Rows from block 11 of the encoder of a small masked image model, named by matrix and row number. Rows with one number belong to one neuron. Each number is 50 + 12 x the weight over its row's rms, rounded and kept within 0 to 99. All counts start at 0.
After each neuron's rows are labels from the 100 images, of 14848, where the neuron reaches its highest value: "peak at" is the part of the image that holds the peak. Only what is clearly more common there than usual is listed. The data: crops of objects in photos (Visual Genome). In brackets: how many of the 100, against the usual share in percent.
# fc1: MLP up (encoder.blocks.11.mlp.fc1.weight, 576x192), inputs 0-191
# fc2: MLP down (encoder.blocks.11.mlp.fc2.weight, 192x576, transposed), outputs 0-191

fc1.63:35 45 48 58 41 63 39 47 50 25 37 49 70 46 49 42 42 53 41 43 48 63 50 59 23 39 64 44 54 50 54 49 64 62 62 38 49 54 54 48 70 59 56 62 38 37 63 35 38 33 37 38 83 50 57 23 59 55 64 56 47 44 53 16 38 55 58 51 28 69 62 60 43 29 50 38 49 47 77 52 62 87 58 35 42 51 59 61 62 73 54 52 34 50 66 68 54 57 64 76 64 53 74 60 51 61 57 45 35 47 44 34 36 51 52 45 62 52 51 53 32 50 60 61 57 66 49 44 41 43 49 53 36 59 47 42 44 36 46 46 52 60 38 59 75 46 71 48 55 52 41 40 60 36 38 59 38 46 57 29 50 50 30 39 62 40 41 61 51 47 52 62 56 48 17 60 38 49 47 54 59 44 38 40 60 61 53 54 30 26 55 54
fc2.63:68 48 44 50 54 49 70 58 50 69 47 47 40 51 47 61 67 48 52 62 47 35 54 41 76 71 41 61 42 40 36 62 34 47 38 66 60 47 37 39 22 31 48 45 65 69 42 68 66 72 63 55 16 49 37 78 39 49 38 52 56 56 36 84 61 45 41 52 62 37 37 47 52 65 56 60 42 66 38 50 40 28 37 63 57 50 28 38 36 25 46 52 59 55 31 38 51 45 31 26 47 60 34 38 43 30 36 46 64 53 59 61 60 55 57 49 36 50 63 56 66 46 32 45 42 46 55 57 57 63 50 49 60 52 60 44 52 53 58 52 61 40 48 52 34 68 31 58 37 47 60 57 41 63 70 44 60 48 45 61 51 49 64 70 44 55 49 46 53 56 59 32 46 48 75 44 55 53 48 36 45 58 73 63 46 38 49 55 63 81 47 55
peak at: top right (33 vs 11.1); top centre (27 vs 11.1)

fc1.320:34 44 34 57 49 52 40 52 39 64 51 65 73 13 64 67 55 66 36 71 36 54 55 49 54 60 44 63 46 61 61 54 51 33 51 44 56 54 54 45 53 51 54 54 45 41 64 53 68 64 45 44 53 60 38 63 29 55 49 36 48 52 60 42 60 54 65 59 57 48 46 65 66 39 54 59 41 41 30 64 52 40 48 65 57 58 36 65 48 57 49 43 57 55 67 45 38 54 39 36 59 53 57 56 41 36 42 34 76 51 69 49 75 40 75 45 51 63 61 69 48 35 54 29 52 31 79 71 45 37 51 60 68 70 67 49 45 52 22 51 46 46 54 41 48 40 45 34 49 45 48 42 29 32 62 56 57 62 26 56 49 47 58 80 24 42 54 76 45 29 34 47 53 38 50 62 45 56 42 25 62 29 46 49 48 55 54 63 52 64 45 40
fc2.320:65 59 76 50 50 47 56 51 59 37 60 26 20 79 44 26 48 40 66 29 68 48 44 55 41 49 53 49 50 38 37 50 53 60 50 49 45 54 52 59 47 44 50 44 45 57 29 54 35 35 54 50 57 50 60 35 70 47 49 65 48 45 51 54 49 44 51 35 30 48 55 36 31 64 42 41 55 52 74 32 51 61 50 33 38 38 62 40 62 43 51 49 47 37 34 59 71 52 50 52 51 48 49 38 67 69 64 67 35 45 29 58 18 64 27 53 51 36 41 31 53 57 51 70 43 60 24 33 50 52 63 41 31 31 32 53 62 37 59 51 51 52 51 60 56 59 60 67 49 54 49 54 73 64 37 49 51 42 71 40 55 47 45 23 70 53 51 29 59 63 63 49 47 60 51 36 52 46 64 71 36 64 46 40 49 35 49 32 54 29 53 66
peak at: top right (34 vs 11.1)

fc1.495:44 36 53 53 28 46 34 64 55 48 58 65 45 49 65 37 35 39 65 73 55 73 48 36 52 57 61 55 30 48 47 60 29 45 52 29 52 47 54 53 64 48 50 70 82 45 46 48 54 61 37 39 47 38 44 44 30 45 43 61 34 43 43 35 59 47 35 53 29 57 41 66 53 57 42 59 48 39 50 60 44 53 51 32 60 52 62 71 59 56 82 62 52 53 62 52 44 26 57 53 35 61 55 54 49 40 50 47 64 48 53 55 69 25 56 49 34 49 21 74 64 42 70 40 47 62 64 49 70 39 53 51 83 43 60 68 61 47 56 64 63 50 49 47 59 20 55 23 64 57 60 44 55 62 27 50 53 47 50 45 56 52 52 48 69 61 44 40 51 67 60 55 50 58 47 48 39 34 65 72 81 55 51 59 48 55 34 54 52 47 49 33
fc2.495:55 66 35 45 71 54 84 36 46 46 37 35 63 52 39 64 66 62 40 31 37 29 54 54 50 44 42 51 68 50 57 44 75 49 41 78 45 59 38 53 36 57 57 34 22 47 59 51 44 47 64 54 50 59 44 61 60 46 53 30 66 62 49 69 47 48 59 49 67 38 63 31 45 36 54 40 55 60 50 44 48 41 62 61 43 46 43 37 33 45 32 41 51 64 46 48 51 74 30 51 58 50 51 53 42 60 47 52 38 56 55 46 39 71 43 49 60 52 71 23 38 52 26 61 49 29 39 40 37 61 46 46 26 56 48 26 41 61 48 40 48 48 47 49 50 83 42 79 34 46 46 49 39 41 72 53 37 42 50 51 42 46 63 55 22 53 51 65 50 41 42 45 52 36 48 58 59 64 32 34 18 41 37 38 56 47 66 50 53 54 46 55
peak at: top left (34 vs 11.1)

fc1.132:73 65 60 49 48 50 52 46 46 54 67 41 46 50 67 59 65 28 50 43 47 32 58 36 68 60 39 35 40 21 21 42 56 51 54 47 57 53 38 47 50 60 47 54 42 57 56 66 61 55 43 41 51 64 38 67 69 57 45 27 67 51 47 40 76 32 57 65 62 59 50 39 52 58 60 60 65 44 58 44 53 62 43 73 53 37 41 38 43 64 56 49 58 61 30 51 70 35 52 56 57 49 62 42 58 38 64 43 51 57 33 40 58 33 38 54 47 32 62 43 35 47 29 38 50 64 42 50 48 57 56 46 50 44 69 38 50 53 36 59 54 78 45 58 53 30 20 53 44 54 44 68 41 39 54 45 37 49 56 56 59 59 63 62 48 50 61 63 21 64 64 36 29 34 75 31 55 38 39 53 47 55 42 45 33 51 46 38 56 23 22 25
fc2.132:36 34 42 46 50 51 56 52 42 51 37 50 44 52 29 49 34 73 59 39 52 70 43 63 39 51 60 71 62 66 73 53 37 46 47 64 47 50 65 52 53 18 58 42 61 48 46 30 43 45 58 59 48 35 68 33 41 41 43 77 32 46 56 66 34 67 41 42 40 47 62 59 49 50 40 57 43 42 47 61 42 53 57 31 45 67 63 50 55 33 45 52 48 24 73 46 38 52 40 48 37 45 37 63 50 50 33 55 58 36 56 53 36 63 65 49 55 72 42 57 64 68 72 62 58 40 56 44 60 43 48 40 45 61 32 67 46 47 70 47 48 28 53 50 54 68 74 50 61 51 57 36 68 72 51 51 66 73 51 39 41 46 43 37 43 47 38 45 70 36 46 67 61 58 26 57 36 58 63 45 65 51 62 52 59 51 45 55 48 75 74 78
peak at: bottom centre (27 vs 11.1)

fc1.523:61 48 59 53 28 34 48 65 57 50 39 51 32 81 67 53 41 50 30 57 46 54 63 36 61 53 58 27 34 39 50 53 61 61 35 49 52 53 60 49 53 59 70 44 55 24 49 57 39 55 40 47 19 56 45 60 56 68 42 39 41 52 61 47 32 46 40 52 35 35 62 57 49 52 54 76 46 39 49 27 41 37 34 50 49 22 21 72 58 59 61 53 56 55 52 36 76 52 47 22 61 46 71 43 47 56 48 47 65 68 53 48 63 60 55 48 52 41 48 56 53 42 51 42 34 34 35 20 36 19 36 44 55 61 62 66 42 49 64 33 49 34 44 65 51 45 41 50 32 71 58 68 49 39 43 45 55 31 46 50 64 67 52 56 70 63 69 40 57 40 51 59 48 50 49 50 61 31 48 66 48 52 54 63 48 52 56 56 50 45 60 72
fc2.523:45 45 42 45 64 71 58 44 43 45 69 51 75 10 41 49 69 55 73 45 65 46 40 58 43 47 34 56 62 69 51 41 38 34 58 45 56 36 40 64 51 40 31 57 50 64 60 50 62 40 56 44 84 40 54 46 43 42 50 59 55 51 54 41 59 63 51 43 60 57 35 39 50 47 50 18 48 71 45 68 61 57 59 61 46 68 73 27 62 44 39 50 32 44 50 65 24 45 46 78 36 57 32 65 54 41 62 51 35 33 46 59 35 46 39 59 55 66 45 40 45 56 49 58 58 63 60 78 59 78 60 59 35 44 29 32 57 45 42 52 51 69 45 34 49 51 53 38 61 37 45 35 47 52 44 58 49 81 57 58 32 41 45 49 37 41 48 57 48 63 45 51 52 54 44 46 47 54 45 35 65 49 50 33 48 44 33 47 51 46 50 25
peak at: top left (32 vs 11.1)

fc1.380:53 50 71 60 59 77 64 43 65 49 53 29 46 57 65 65 61 78 45 65 49 44 66 41 57 46 65 41 52 55 44 52 49 51 46 40 58 48 40 43 60 17 64 54 55 75 49 66 35 64 28 51 43 63 53 54 37 59 61 61 40 48 43 45 68 57 57 45 72 36 71 47 58 39 44 59 28 61 54 51 42 28 25 39 57 42 48 64 50 36 38 52 59 45 45 39 42 48 53 46 63 47 62 50 39 41 61 59 60 52 46 74 47 44 58 62 36 56 47 51 73 47 22 54 46 78 67 35 27 41 52 63 72 33 40 40 50 65 48 38 51 55 47 44 47 56 44 43 55 41 45 73 60 54 36 55 43 60 37 41 54 45 55 53 43 41 40 44 74 49 50 27 27 41 54 39 74 55 68 52 56 63 54 48 68 55 47 53 39 72 35 22
fc2.380:43 49 39 49 55 19 40 42 38 56 49 70 44 42 40 31 31 37 55 49 32 57 43 68 29 43 34 48 54 53 48 40 47 53 52 50 38 35 57 59 49 82 39 47 47 30 48 44 66 46 72 48 53 35 38 45 67 41 47 37 55 65 67 59 37 50 45 63 19 58 38 51 39 55 45 32 78 48 56 55 57 65 74 61 52 51 54 42 46 69 62 43 49 45 45 62 56 48 48 52 44 54 39 53 72 61 41 57 38 38 49 32 56 48 50 46 56 39 61 45 40 50 74 41 59 21 31 72 63 59 45 29 35 66 57 63 35 41 51 64 34 47 65 55 48 44 51 55 49 69 55 30 40 40 70 51 55 47 67 56 53 54 48 47 60 55 51 64 33 44 49 79 53 58 51 58 18 48 27 57 48 39 41 56 42 57 53 49 59 27 59 78
peak at: bottom centre (29 vs 11.1); bottom left (27 vs 11.1)

fc1.425:56 34 44 60 57 46 69 49 52 90 57 46 38 35 42 45 92 45 57 39 48 64 39 47 45 60 51 55 47 37 59 54 50 54 49 42 56 40 43 51 69 58 39 69 55 70 46 36 56 43 59 60 33 58 57 73 70 57 61 48 56 46 56 62 51 45 50 49 36 53 78 36 51 38 62 43 73 34 53 25 50 53 57 33 57 45 39 44 72 56 59 54 43 49 55 61 16 55 59 63 67 41 19 40 67 38 77 40 55 59 53 58 54 58 45 22 62 65 35 66 74 54 64 48 61 53 55 69 54 54 47 52 41 49 51 52 42 59 47 79 55 46 56 51 59 52 51 59 45 37 30 49 74 60 63 58 38 49 47 49 56 52 30 41 54 50 50 43 31 56 46 70 63 32 32 40 47 53 43 41 58 56 49 34 58 59 49 48 50 68 58 35
fc2.425:46 66 61 41 35 53 23 54 42 20 51 47 54 63 54 58 08 51 43 57 51 38 53 56 57 45 60 45 51 58 38 45 56 52 47 47 34 58 57 46 31 38 60 25 42 36 64 64 40 41 38 53 75 53 42 28 29 37 39 46 46 62 39 39 56 60 50 56 54 45 26 59 48 58 30 59 45 70 47 74 49 44 41 60 49 50 56 51 30 42 33 41 60 54 40 43 86 53 37 37 31 57 72 65 38 69 20 68 39 33 50 39 38 53 56 77 37 44 61 42 20 36 42 54 49 40 41 32 53 47 52 48 66 55 50 51 56 40 51 26 38 57 49 47 38 54 55 46 55 56 66 48 32 58 33 46 56 53 40 48 42 57 66 59 50 52 38 52 58 44 62 31 36 71 61 57 49 53 45 58 43 38 41 55 44 33 53 48 46 37 46 59
peak at: bottom centre (28 vs 11.1)

fc1.456:53 45 35 67 46 52 62 54 26 55 50 24 64 41 81 50 56 65 23 51 38 56 70 57 53 60 45 49 50 59 28 64 39 73 34 40 60 61 54 55 51 46 32 44 40 53 50 38 53 47 53 56 37 70 72 51 32 50 53 67 64 26 41 41 52 47 77 59 48 69 57 63 54 41 45 62 39 46 63 47 43 41 41 30 34 43 70 46 59 42 51 60 49 25 45 52 41 48 58 62 42 40 47 46 32 44 38 53 55 52 53 50 44 21 60 55 29 54 31 62 41 45 46 41 56 55 52 44 55 46 39 45 50 58 53 46 50 36 74 63 54 44 42 68 17 54 54 41 58 54 38 51 53 49 77 39 59 66 46 59 51 60 54 51 19 39 43 69 57 42 59 75 53 40 36 37 36 51 64 70 55 67 50 41 65 56 52 53 52 61 20 54
fc2.456:46 58 68 46 59 40 35 48 66 44 49 81 36 67 25 48 41 37 68 52 45 46 36 52 44 42 63 55 44 34 71 29 54 30 69 68 49 44 46 40 53 50 60 56 55 47 50 66 42 52 53 54 60 28 24 45 62 54 50 24 40 84 60 70 56 51 30 52 52 32 34 38 45 59 50 40 53 55 39 57 48 50 64 64 65 55 39 57 41 57 49 42 50 71 65 53 60 57 29 40 61 63 49 58 74 64 57 47 49 46 50 36 54 69 36 45 68 48 72 35 53 52 67 55 47 44 52 62 46 56 64 52 44 47 46 59 40 66 22 41 37 59 58 37 78 42 47 67 44 53 67 56 53 50 35 54 41 25 47 39 53 39 39 48 79 54 52 36 41 58 42 34 46 57 58 59 57 57 32 33 46 27 51 52 49 51 64 57 49 39 77 49
peak at: bottom right (29 vs 11.1)

fc1.271:37 53 41 57 59 35 44 41 41 30 40 45 34 33 45 61 56 71 40 43 42 51 49 49 50 49 39 39 50 55 48 60 61 46 59 42 54 44 52 51 32 47 47 51 56 46 66 35 76 62 37 49 75 72 40 60 46 31 66 55 46 49 61 35 40 43 41 62 46 66 45 31 49 44 48 49 61 48 31 56 51 75 64 74 54 59 56 53 45 46 73 53 62 40 67 74 59 39 47 55 62 35 67 48 45 44 52 46 42 38 40 52 42 64 50 42 53 48 41 61 42 51 51 38 63 53 50 49 33 35 61 46 60 79 51 35 52 28 56 57 51 67 58 38 54 58 68 54 58 57 38 37 45 41 55 38 13 39 65 43 40 39 41 29 79 62 35 58 39 54 43 40 42 43 56 67 53 34 37 76 54 38 49 44 49 58 06 42 45 38 23 34
fc2.271:63 59 57 34 42 54 56 60 52 73 60 56 64 51 49 41 52 23 46 58 51 48 56 42 59 48 71 74 40 46 56 52 36 51 50 60 45 74 41 34 53 59 46 37 34 60 41 56 34 54 60 53 16 36 53 52 48 62 35 39 54 59 34 60 61 45 60 21 47 43 53 63 61 60 39 58 34 50 64 41 50 35 50 25 44 41 30 39 51 49 28 38 39 61 42 40 49 51 45 36 46 63 44 41 66 56 52 49 48 65 56 43 54 36 44 52 41 60 63 55 69 42 45 51 29 48 52 50 73 73 35 50 41 21 46 53 45 67 46 54 41 40 43 62 45 40 40 45 62 34 64 68 52 64 65 63 78 49 37 50 51 52 55 67 29 37 60 48 57 49 49 46 60 50 42 46 28 67 66 18 41 56 50 58 55 45 87 68 53 57 70 67
peak at: top left (29 vs 11.1)

fc1.70:46 55 41 45 44 48 53 54 40 39 56 50 53 49 82 59 26 32 49 47 56 54 56 69 64 50 37 54 53 48 61 37 38 49 47 34 37 52 47 49 60 53 63 35 43 70 42 42 59 41 48 49 52 37 48 57 63 57 54 60 52 53 55 78 48 51 49 58 42 49 50 27 37 59 50 57 64 42 52 62 55 52 64 67 38 45 43 45 46 47 50 29 50 61 27 43 41 56 64 64 55 55 59 49 31 44 30 37 56 45 46 47 27 55 66 59 63 49 44 58 52 46 59 49 59 73 69 61 52 60 24 65 48 49 46 57 50 41 41 30 60 56 32 51 68 35 51 50 76 64 78 51 34 61 28 40 21 47 59 27 56 50 79 44 45 45 43 21 28 28 53 31 49 71 43 54 46 54 30 65 43 46 24 52 44 53 12 45 48 50 58 39
fc2.70:56 39 53 59 57 42 60 41 60 55 33 55 43 46 24 40 70 50 37 41 38 41 49 31 49 59 74 46 48 48 28 68 53 48 46 75 55 59 57 48 24 52 25 75 41 37 61 45 50 62 50 43 55 64 42 65 46 47 47 23 50 56 42 35 62 37 37 35 70 35 54 67 60 45 59 39 43 59 42 40 39 64 48 25 64 58 63 48 42 39 54 75 65 50 74 48 51 40 38 40 51 45 36 52 58 44 71 69 39 59 72 57 62 45 47 39 36 56 61 56 54 41 42 54 46 27 41 49 54 47 57 45 73 48 55 49 47 55 58 59 51 53 60 45 42 68 52 51 37 30 28 48 67 57 69 58 72 53 52 62 44 48 24 65 46 58 50 70 65 39 55 43 51 19 59 41 44 42 64 32 52 61 76 48 40 56 72 53 35 52 39 57
peak at: top left (37 vs 11.1)

fc1.262:52 53 38 45 47 46 44 45 41 27 57 36 64 39 57 47 31 58 60 46 58 38 68 41 26 44 48 59 39 51 34 38 71 56 43 48 39 42 56 65 42 53 54 54 38 74 48 71 65 58 49 51 51 42 16 48 39 40 55 46 63 21 51 57 56 59 51 80 51 21 46 52 59 44 49 46 40 65 27 56 57 84 60 43 32 73 42 53 53 58 43 54 52 37 36 47 44 52 38 48 48 42 45 41 55 35 44 49 52 40 55 42 35 35 40 81 49 69 60 67 34 68 73 48 54 55 39 66 42 58 42 45 28 59 60 45 44 40 66 45 46 66 42 57 53 60 45 44 37 40 56 67 50 52 74 77 47 30 34 44 36 63 52 51 45 48 86 41 39 65 55 56 60 40 56 40 38 65 48 37 51 44 41 50 57 65 54 43 46 41 48 60
fc2.262:51 39 66 51 52 57 44 56 58 74 46 58 40 75 32 61 39 40 32 57 40 73 25 60 67 53 57 30 58 35 76 64 49 46 52 50 66 54 37 44 53 42 45 53 50 38 47 31 49 40 57 54 50 40 66 54 50 61 43 46 35 76 29 53 54 42 56 28 43 82 52 54 40 67 37 53 56 44 73 47 39 20 48 55 64 40 52 52 61 38 61 36 41 58 54 54 64 44 63 49 64 55 63 45 35 64 52 43 44 50 37 61 67 66 57 24 56 33 55 42 55 52 46 60 41 41 65 38 48 50 60 54 60 59 42 48 55 66 31 58 56 30 57 49 56 42 48 53 65 53 42 32 50 39 29 18 50 62 70 55 59 30 52 59 76 50 23 49 54 44 51 33 37 58 48 60 73 33 37 66 44 45 64 44 48 34 54 53 60 62 54 39
peak at: top right (27 vs 11.1)

fc1.17:45 72 57 34 60 40 51 45 50 39 50 70 38 46 43 66 46 38 54 52 47 68 39 43 65 44 40 44 47 59 39 58 40 62 46 54 50 44 49 60 47 39 48 55 57 48 42 42 47 57 38 53 47 37 47 44 55 33 56 42 45 45 32 26 50 38 44 46 27 34 51 30 37 36 40 32 52 44 58 41 26 43 52 37 52 48 43 55 32 40 45 56 61 78 49 58 61 59 53 53 42 51 17 46 55 66 58 60 59 51 50 63 89 50 64 49 68 32 54 44 46 48 41 43 43 62 21 51 84 62 23 51 69 51 56 48 42 64 42 37 36 37 68 48 89 60 54 46 41 39 55 59 51 65 54 47 49 58 55 31 41 64 48 63 45 64 64 40 45 57 46 52 62 31 32 57 52 68 45 22 43 60 41 28 70 54 42 41 42 49 71 55
fc2.17:49 35 41 71 35 53 55 60 47 58 53 29 57 52 51 32 49 65 51 40 43 43 55 53 36 54 62 58 56 37 60 53 64 41 55 31 46 63 52 45 49 58 57 53 38 46 49 61 58 47 65 42 58 66 62 54 44 69 44 56 53 57 59 73 54 57 56 51 58 68 48 65 65 64 57 60 55 47 40 67 68 61 48 59 46 48 63 48 76 58 52 43 36 26 54 33 40 45 55 42 47 45 79 49 37 29 43 41 38 49 48 34 13 44 35 43 14 70 53 63 56 48 56 47 55 41 79 50 16 40 75 51 39 51 43 47 57 29 56 62 70 61 33 55 18 44 56 53 59 56 40 45 50 43 51 47 57 57 44 72 58 34 50 46 56 32 36 58 46 48 56 38 42 81 63 44 47 34 57 74 49 37 59 64 38 37 58 56 58 52 38 42
peak at: top left (30 vs 11.1)

fc1.305:29 70 70 51 32 33 61 57 63 63 46 65 61 63 50 57 41 41 27 54 53 64 38 45 56 64 63 24 41 57 51 59 44 66 43 52 54 54 66 17 58 68 56 45 60 33 45 49 70 38 54 56 50 57 46 49 54 64 63 37 37 44 46 54 54 53 44 61 50 32 37 36 56 53 41 43 29 38 53 37 41 43 56 45 45 39 58 59 41 62 44 44 64 46 26 53 71 51 68 23 60 38 61 47 36 58 37 61 72 49 53 60 48 49 73 53 64 39 62 41 51 49 52 50 42 40 37 31 56 62 30 45 49 54 44 56 54 64 44 28 28 37 50 63 70 31 31 39 29 51 50 38 52 33 41 38 52 38 52 47 69 32 63 60 76 61 48 75 50 27 41 44 58 40 43 61 49 46 44 51 58 55 64 34 49 78 57 43 59 40 56 60
fc2.305:68 33 22 49 71 62 47 48 41 37 49 32 39 32 57 45 63 61 70 45 39 30 52 46 40 35 38 70 63 54 58 43 54 36 51 48 53 55 35 81 43 31 49 48 35 67 56 60 30 51 41 53 48 41 55 55 54 46 34 63 59 59 50 42 50 50 57 39 52 58 55 57 51 52 57 50 63 65 51 63 72 59 37 57 56 60 52 42 63 36 55 57 33 53 68 46 23 48 32 74 41 58 38 57 58 36 56 42 22 47 44 47 45 52 25 53 29 67 43 60 49 55 45 43 60 60 70 74 44 45 67 60 49 46 51 41 56 27 61 75 71 59 49 40 40 66 70 54 68 50 49 68 53 63 51 58 61 68 52 61 34 66 36 48 37 49 47 23 65 71 52 48 43 65 52 43 48 49 68 49 42 42 42 57 46 22 42 61 43 65 40 40
peak at: top centre (30 vs 11.1)

fc1.176:68 56 56 54 39 61 56 65 60 29 57 62 39 63 29 58 27 59 28 64 37 61 69 50 26 36 43 41 57 50 36 40 43 33 63 57 37 53 55 41 62 53 76 42 63 45 31 46 43 61 52 50 52 61 56 68 46 52 54 50 66 61 46 53 54 58 43 48 37 60 63 43 53 43 52 59 47 65 59 59 45 36 40 52 41 66 33 30 44 47 39 60 46 52 53 36 61 73 49 33 40 60 64 37 52 40 31 54 44 50 70 63 60 50 37 26 56 44 48 28 33 49 44 51 58 48 29 57 59 57 44 20 43 63 64 38 32 43 58 28 41 34 41 52 21 50 42 46 59 46 56 33 50 51 62 52 46 81 65 52 54 81 66 28 47 58 42 41 54 52 77 58 67 43 48 55 43 68 44 59 67 64 65 52 49 45 33 48 45 61 59 41
fc2.176:31 40 39 51 71 36 40 35 38 70 45 43 54 41 69 40 74 36 72 41 57 43 32 49 67 58 61 52 39 49 65 59 54 64 41 47 63 42 39 59 41 50 28 57 32 46 68 53 57 41 53 57 49 41 43 37 47 48 54 49 36 44 46 41 60 36 54 63 62 47 34 55 51 59 38 42 63 33 38 45 58 66 62 41 67 31 76 69 53 57 58 37 52 47 47 64 45 28 48 74 62 41 39 53 43 59 64 47 58 47 38 35 40 45 56 68 42 52 54 79 65 56 63 42 42 52 67 50 48 53 54 73 58 37 38 54 58 59 33 66 49 67 57 56 76 52 55 54 49 59 36 65 52 47 44 46 61 15 40 55 44 14 31 71 64 39 52 64 45 56 27 37 33 60 56 46 52 36 56 52 44 36 37 43 65 61 63 55 57 38 45 64
peak at: top left (34 vs 11.1)

fc1.88:56 53 56 52 38 34 40 56 61 35 62 39 48 71 41 38 44 52 48 50 50 42 41 53 41 39 44 59 50 46 59 54 54 59 60 38 53 31 39 43 59 38 66 58 55 56 38 58 67 57 39 61 74 56 57 56 34 38 65 49 59 18 45 59 68 54 43 74 43 31 66 33 63 62 25 61 58 38 52 47 47 53 72 44 56 28 51 43 57 49 59 56 61 47 59 33 63 56 60 40 52 33 57 43 37 37 43 67 57 59 22 70 66 53 53 42 50 43 47 11 58 41 55 61 50 59 43 36 29 66 45 43 46 51 37 56 59 53 48 35 32 33 37 46 49 50 18 29 60 39 67 56 28 72 39 50 48 41 56 48 56 65 38 55 77 50 49 55 53 61 41 29 39 47 68 58 47 46 54 52 80 60 65 54 51 59 35 37 69 57 64 55
fc2.88:44 47 38 46 54 54 67 41 37 61 43 66 43 37 42 66 64 49 47 43 44 58 55 38 59 48 57 39 51 46 30 47 49 43 35 64 51 63 58 63 41 57 26 52 43 41 77 50 31 60 53 44 34 41 51 50 56 69 32 43 49 81 52 46 39 53 55 31 55 70 36 64 37 37 67 52 43 63 56 54 42 49 37 51 53 68 49 54 29 41 45 40 39 58 55 67 30 40 39 68 55 61 40 48 60 58 54 32 47 47 66 30 36 52 28 53 60 46 44 90 39 51 37 38 52 50 54 70 62 42 43 51 55 37 48 42 40 54 44 60 77 72 61 40 61 50 82 64 37 52 42 56 63 25 64 55 43 60 54 40 43 25 62 49 18 59 47 50 55 54 53 69 59 52 36 50 48 55 45 40 21 54 31 48 48 56 63 57 37 40 31 43
peak at: top left (40 vs 11.1)

fc1.86:34 65 48 61 51 52 55 46 59 32 48 55 69 48 41 57 37 40 34 45 65 46 70 45 30 40 71 45 61 62 53 63 55 63 62 62 52 56 43 47 52 45 54 26 35 42 33 51 36 39 33 50 79 48 42 51 56 55 39 44 57 53 62 48 47 39 48 46 41 52 60 39 46 47 35 51 35 76 43 17 60 78 51 72 55 50 64 68 24 66 44 48 58 35 40 63 44 67 48 48 42 49 57 65 53 57 40 72 24 52 64 36 52 48 43 55 46 53 57 56 56 55 54 34 47 79 55 47 48 69 43 43 65 50 55 42 53 37 32 51 26 44 58 65 53 33 52 29 38 48 49 50 34 62 48 51 52 50 48 34 61 45 22 46 83 59 64 40 58 48 67 39 44 43 53 62 65 40 53 55 48 59 60 52 55 61 67 35 74 21 43 65
fc2.86:67 35 55 39 42 49 67 57 42 63 49 53 35 56 69 49 60 53 62 58 43 47 40 58 69 58 40 52 41 46 46 39 43 29 28 45 51 63 50 46 59 57 48 79 70 61 53 43 68 66 64 55 23 44 60 38 59 47 51 57 40 46 39 44 50 71 58 41 51 52 41 53 50 54 59 48 49 25 58 75 43 28 35 40 35 58 36 36 73 28 55 55 50 56 61 38 54 39 52 46 51 73 46 46 44 45 55 34 72 50 30 63 57 60 65 51 59 44 55 42 53 52 41 61 54 20 44 56 68 36 61 44 37 45 42 61 49 68 67 42 74 45 38 36 44 67 45 67 53 37 53 52 65 46 51 57 59 57 61 60 38 47 87 62 25 51 36 64 47 63 37 64 49 61 49 45 46 60 45 43 51 42 38 46 45 32 35 67 21 78 60 45
peak at: top centre (27 vs 11.1)

fc1.554:34 60 43 53 71 74 55 47 67 37 44 44 34 42 36 41 51 32 55 62 53 48 40 46 45 37 52 55 60 72 35 64 37 75 60 51 41 53 50 58 31 29 61 36 59 40 38 58 61 59 41 56 69 48 45 31 65 41 71 46 53 51 61 47 35 54 41 59 36 42 67 27 42 47 46 53 46 55 42 36 35 34 62 69 47 55 65 61 51 35 60 43 60 39 74 49 41 29 48 52 64 43 33 55 49 46 17 54 31 57 47 54 48 63 64 58 43 63 60 55 50 47 36 49 39 55 48 61 68 72 45 34 73 74 64 74 51 35 48 57 40 52 55 42 49 46 57 56 48 71 39 31 43 53 41 71 54 66 46 43 53 41 30 60 32 53 41 60 47 60 60 51 68 30 69 47 33 36 60 56 64 48 49 40 41 67 46 47 46 35 31 78
fc2.554:60 43 54 44 31 31 55 53 39 58 57 47 61 51 55 55 47 65 38 36 48 56 59 53 47 64 56 50 41 19 62 47 60 32 34 47 41 67 55 42 63 66 39 68 31 58 55 33 38 54 59 39 42 58 56 75 48 57 33 67 46 55 37 53 58 50 63 41 55 53 32 70 60 43 60 47 58 41 59 60 68 74 39 20 55 34 31 42 53 63 44 67 38 70 30 52 60 56 60 43 44 57 67 48 50 52 79 45 64 47 44 38 54 41 33 39 51 34 43 45 56 49 59 50 58 46 53 43 33 35 48 63 41 29 39 13 51 67 55 46 79 41 43 49 50 60 39 45 51 24 68 58 57 59 67 37 41 30 63 54 48 51 63 50 64 44 49 47 48 44 46 54 46 64 40 60 66 57 38 37 33 48 48 63 49 35 56 47 54 76 73 25
peak at: bottom right (27 vs 11.1)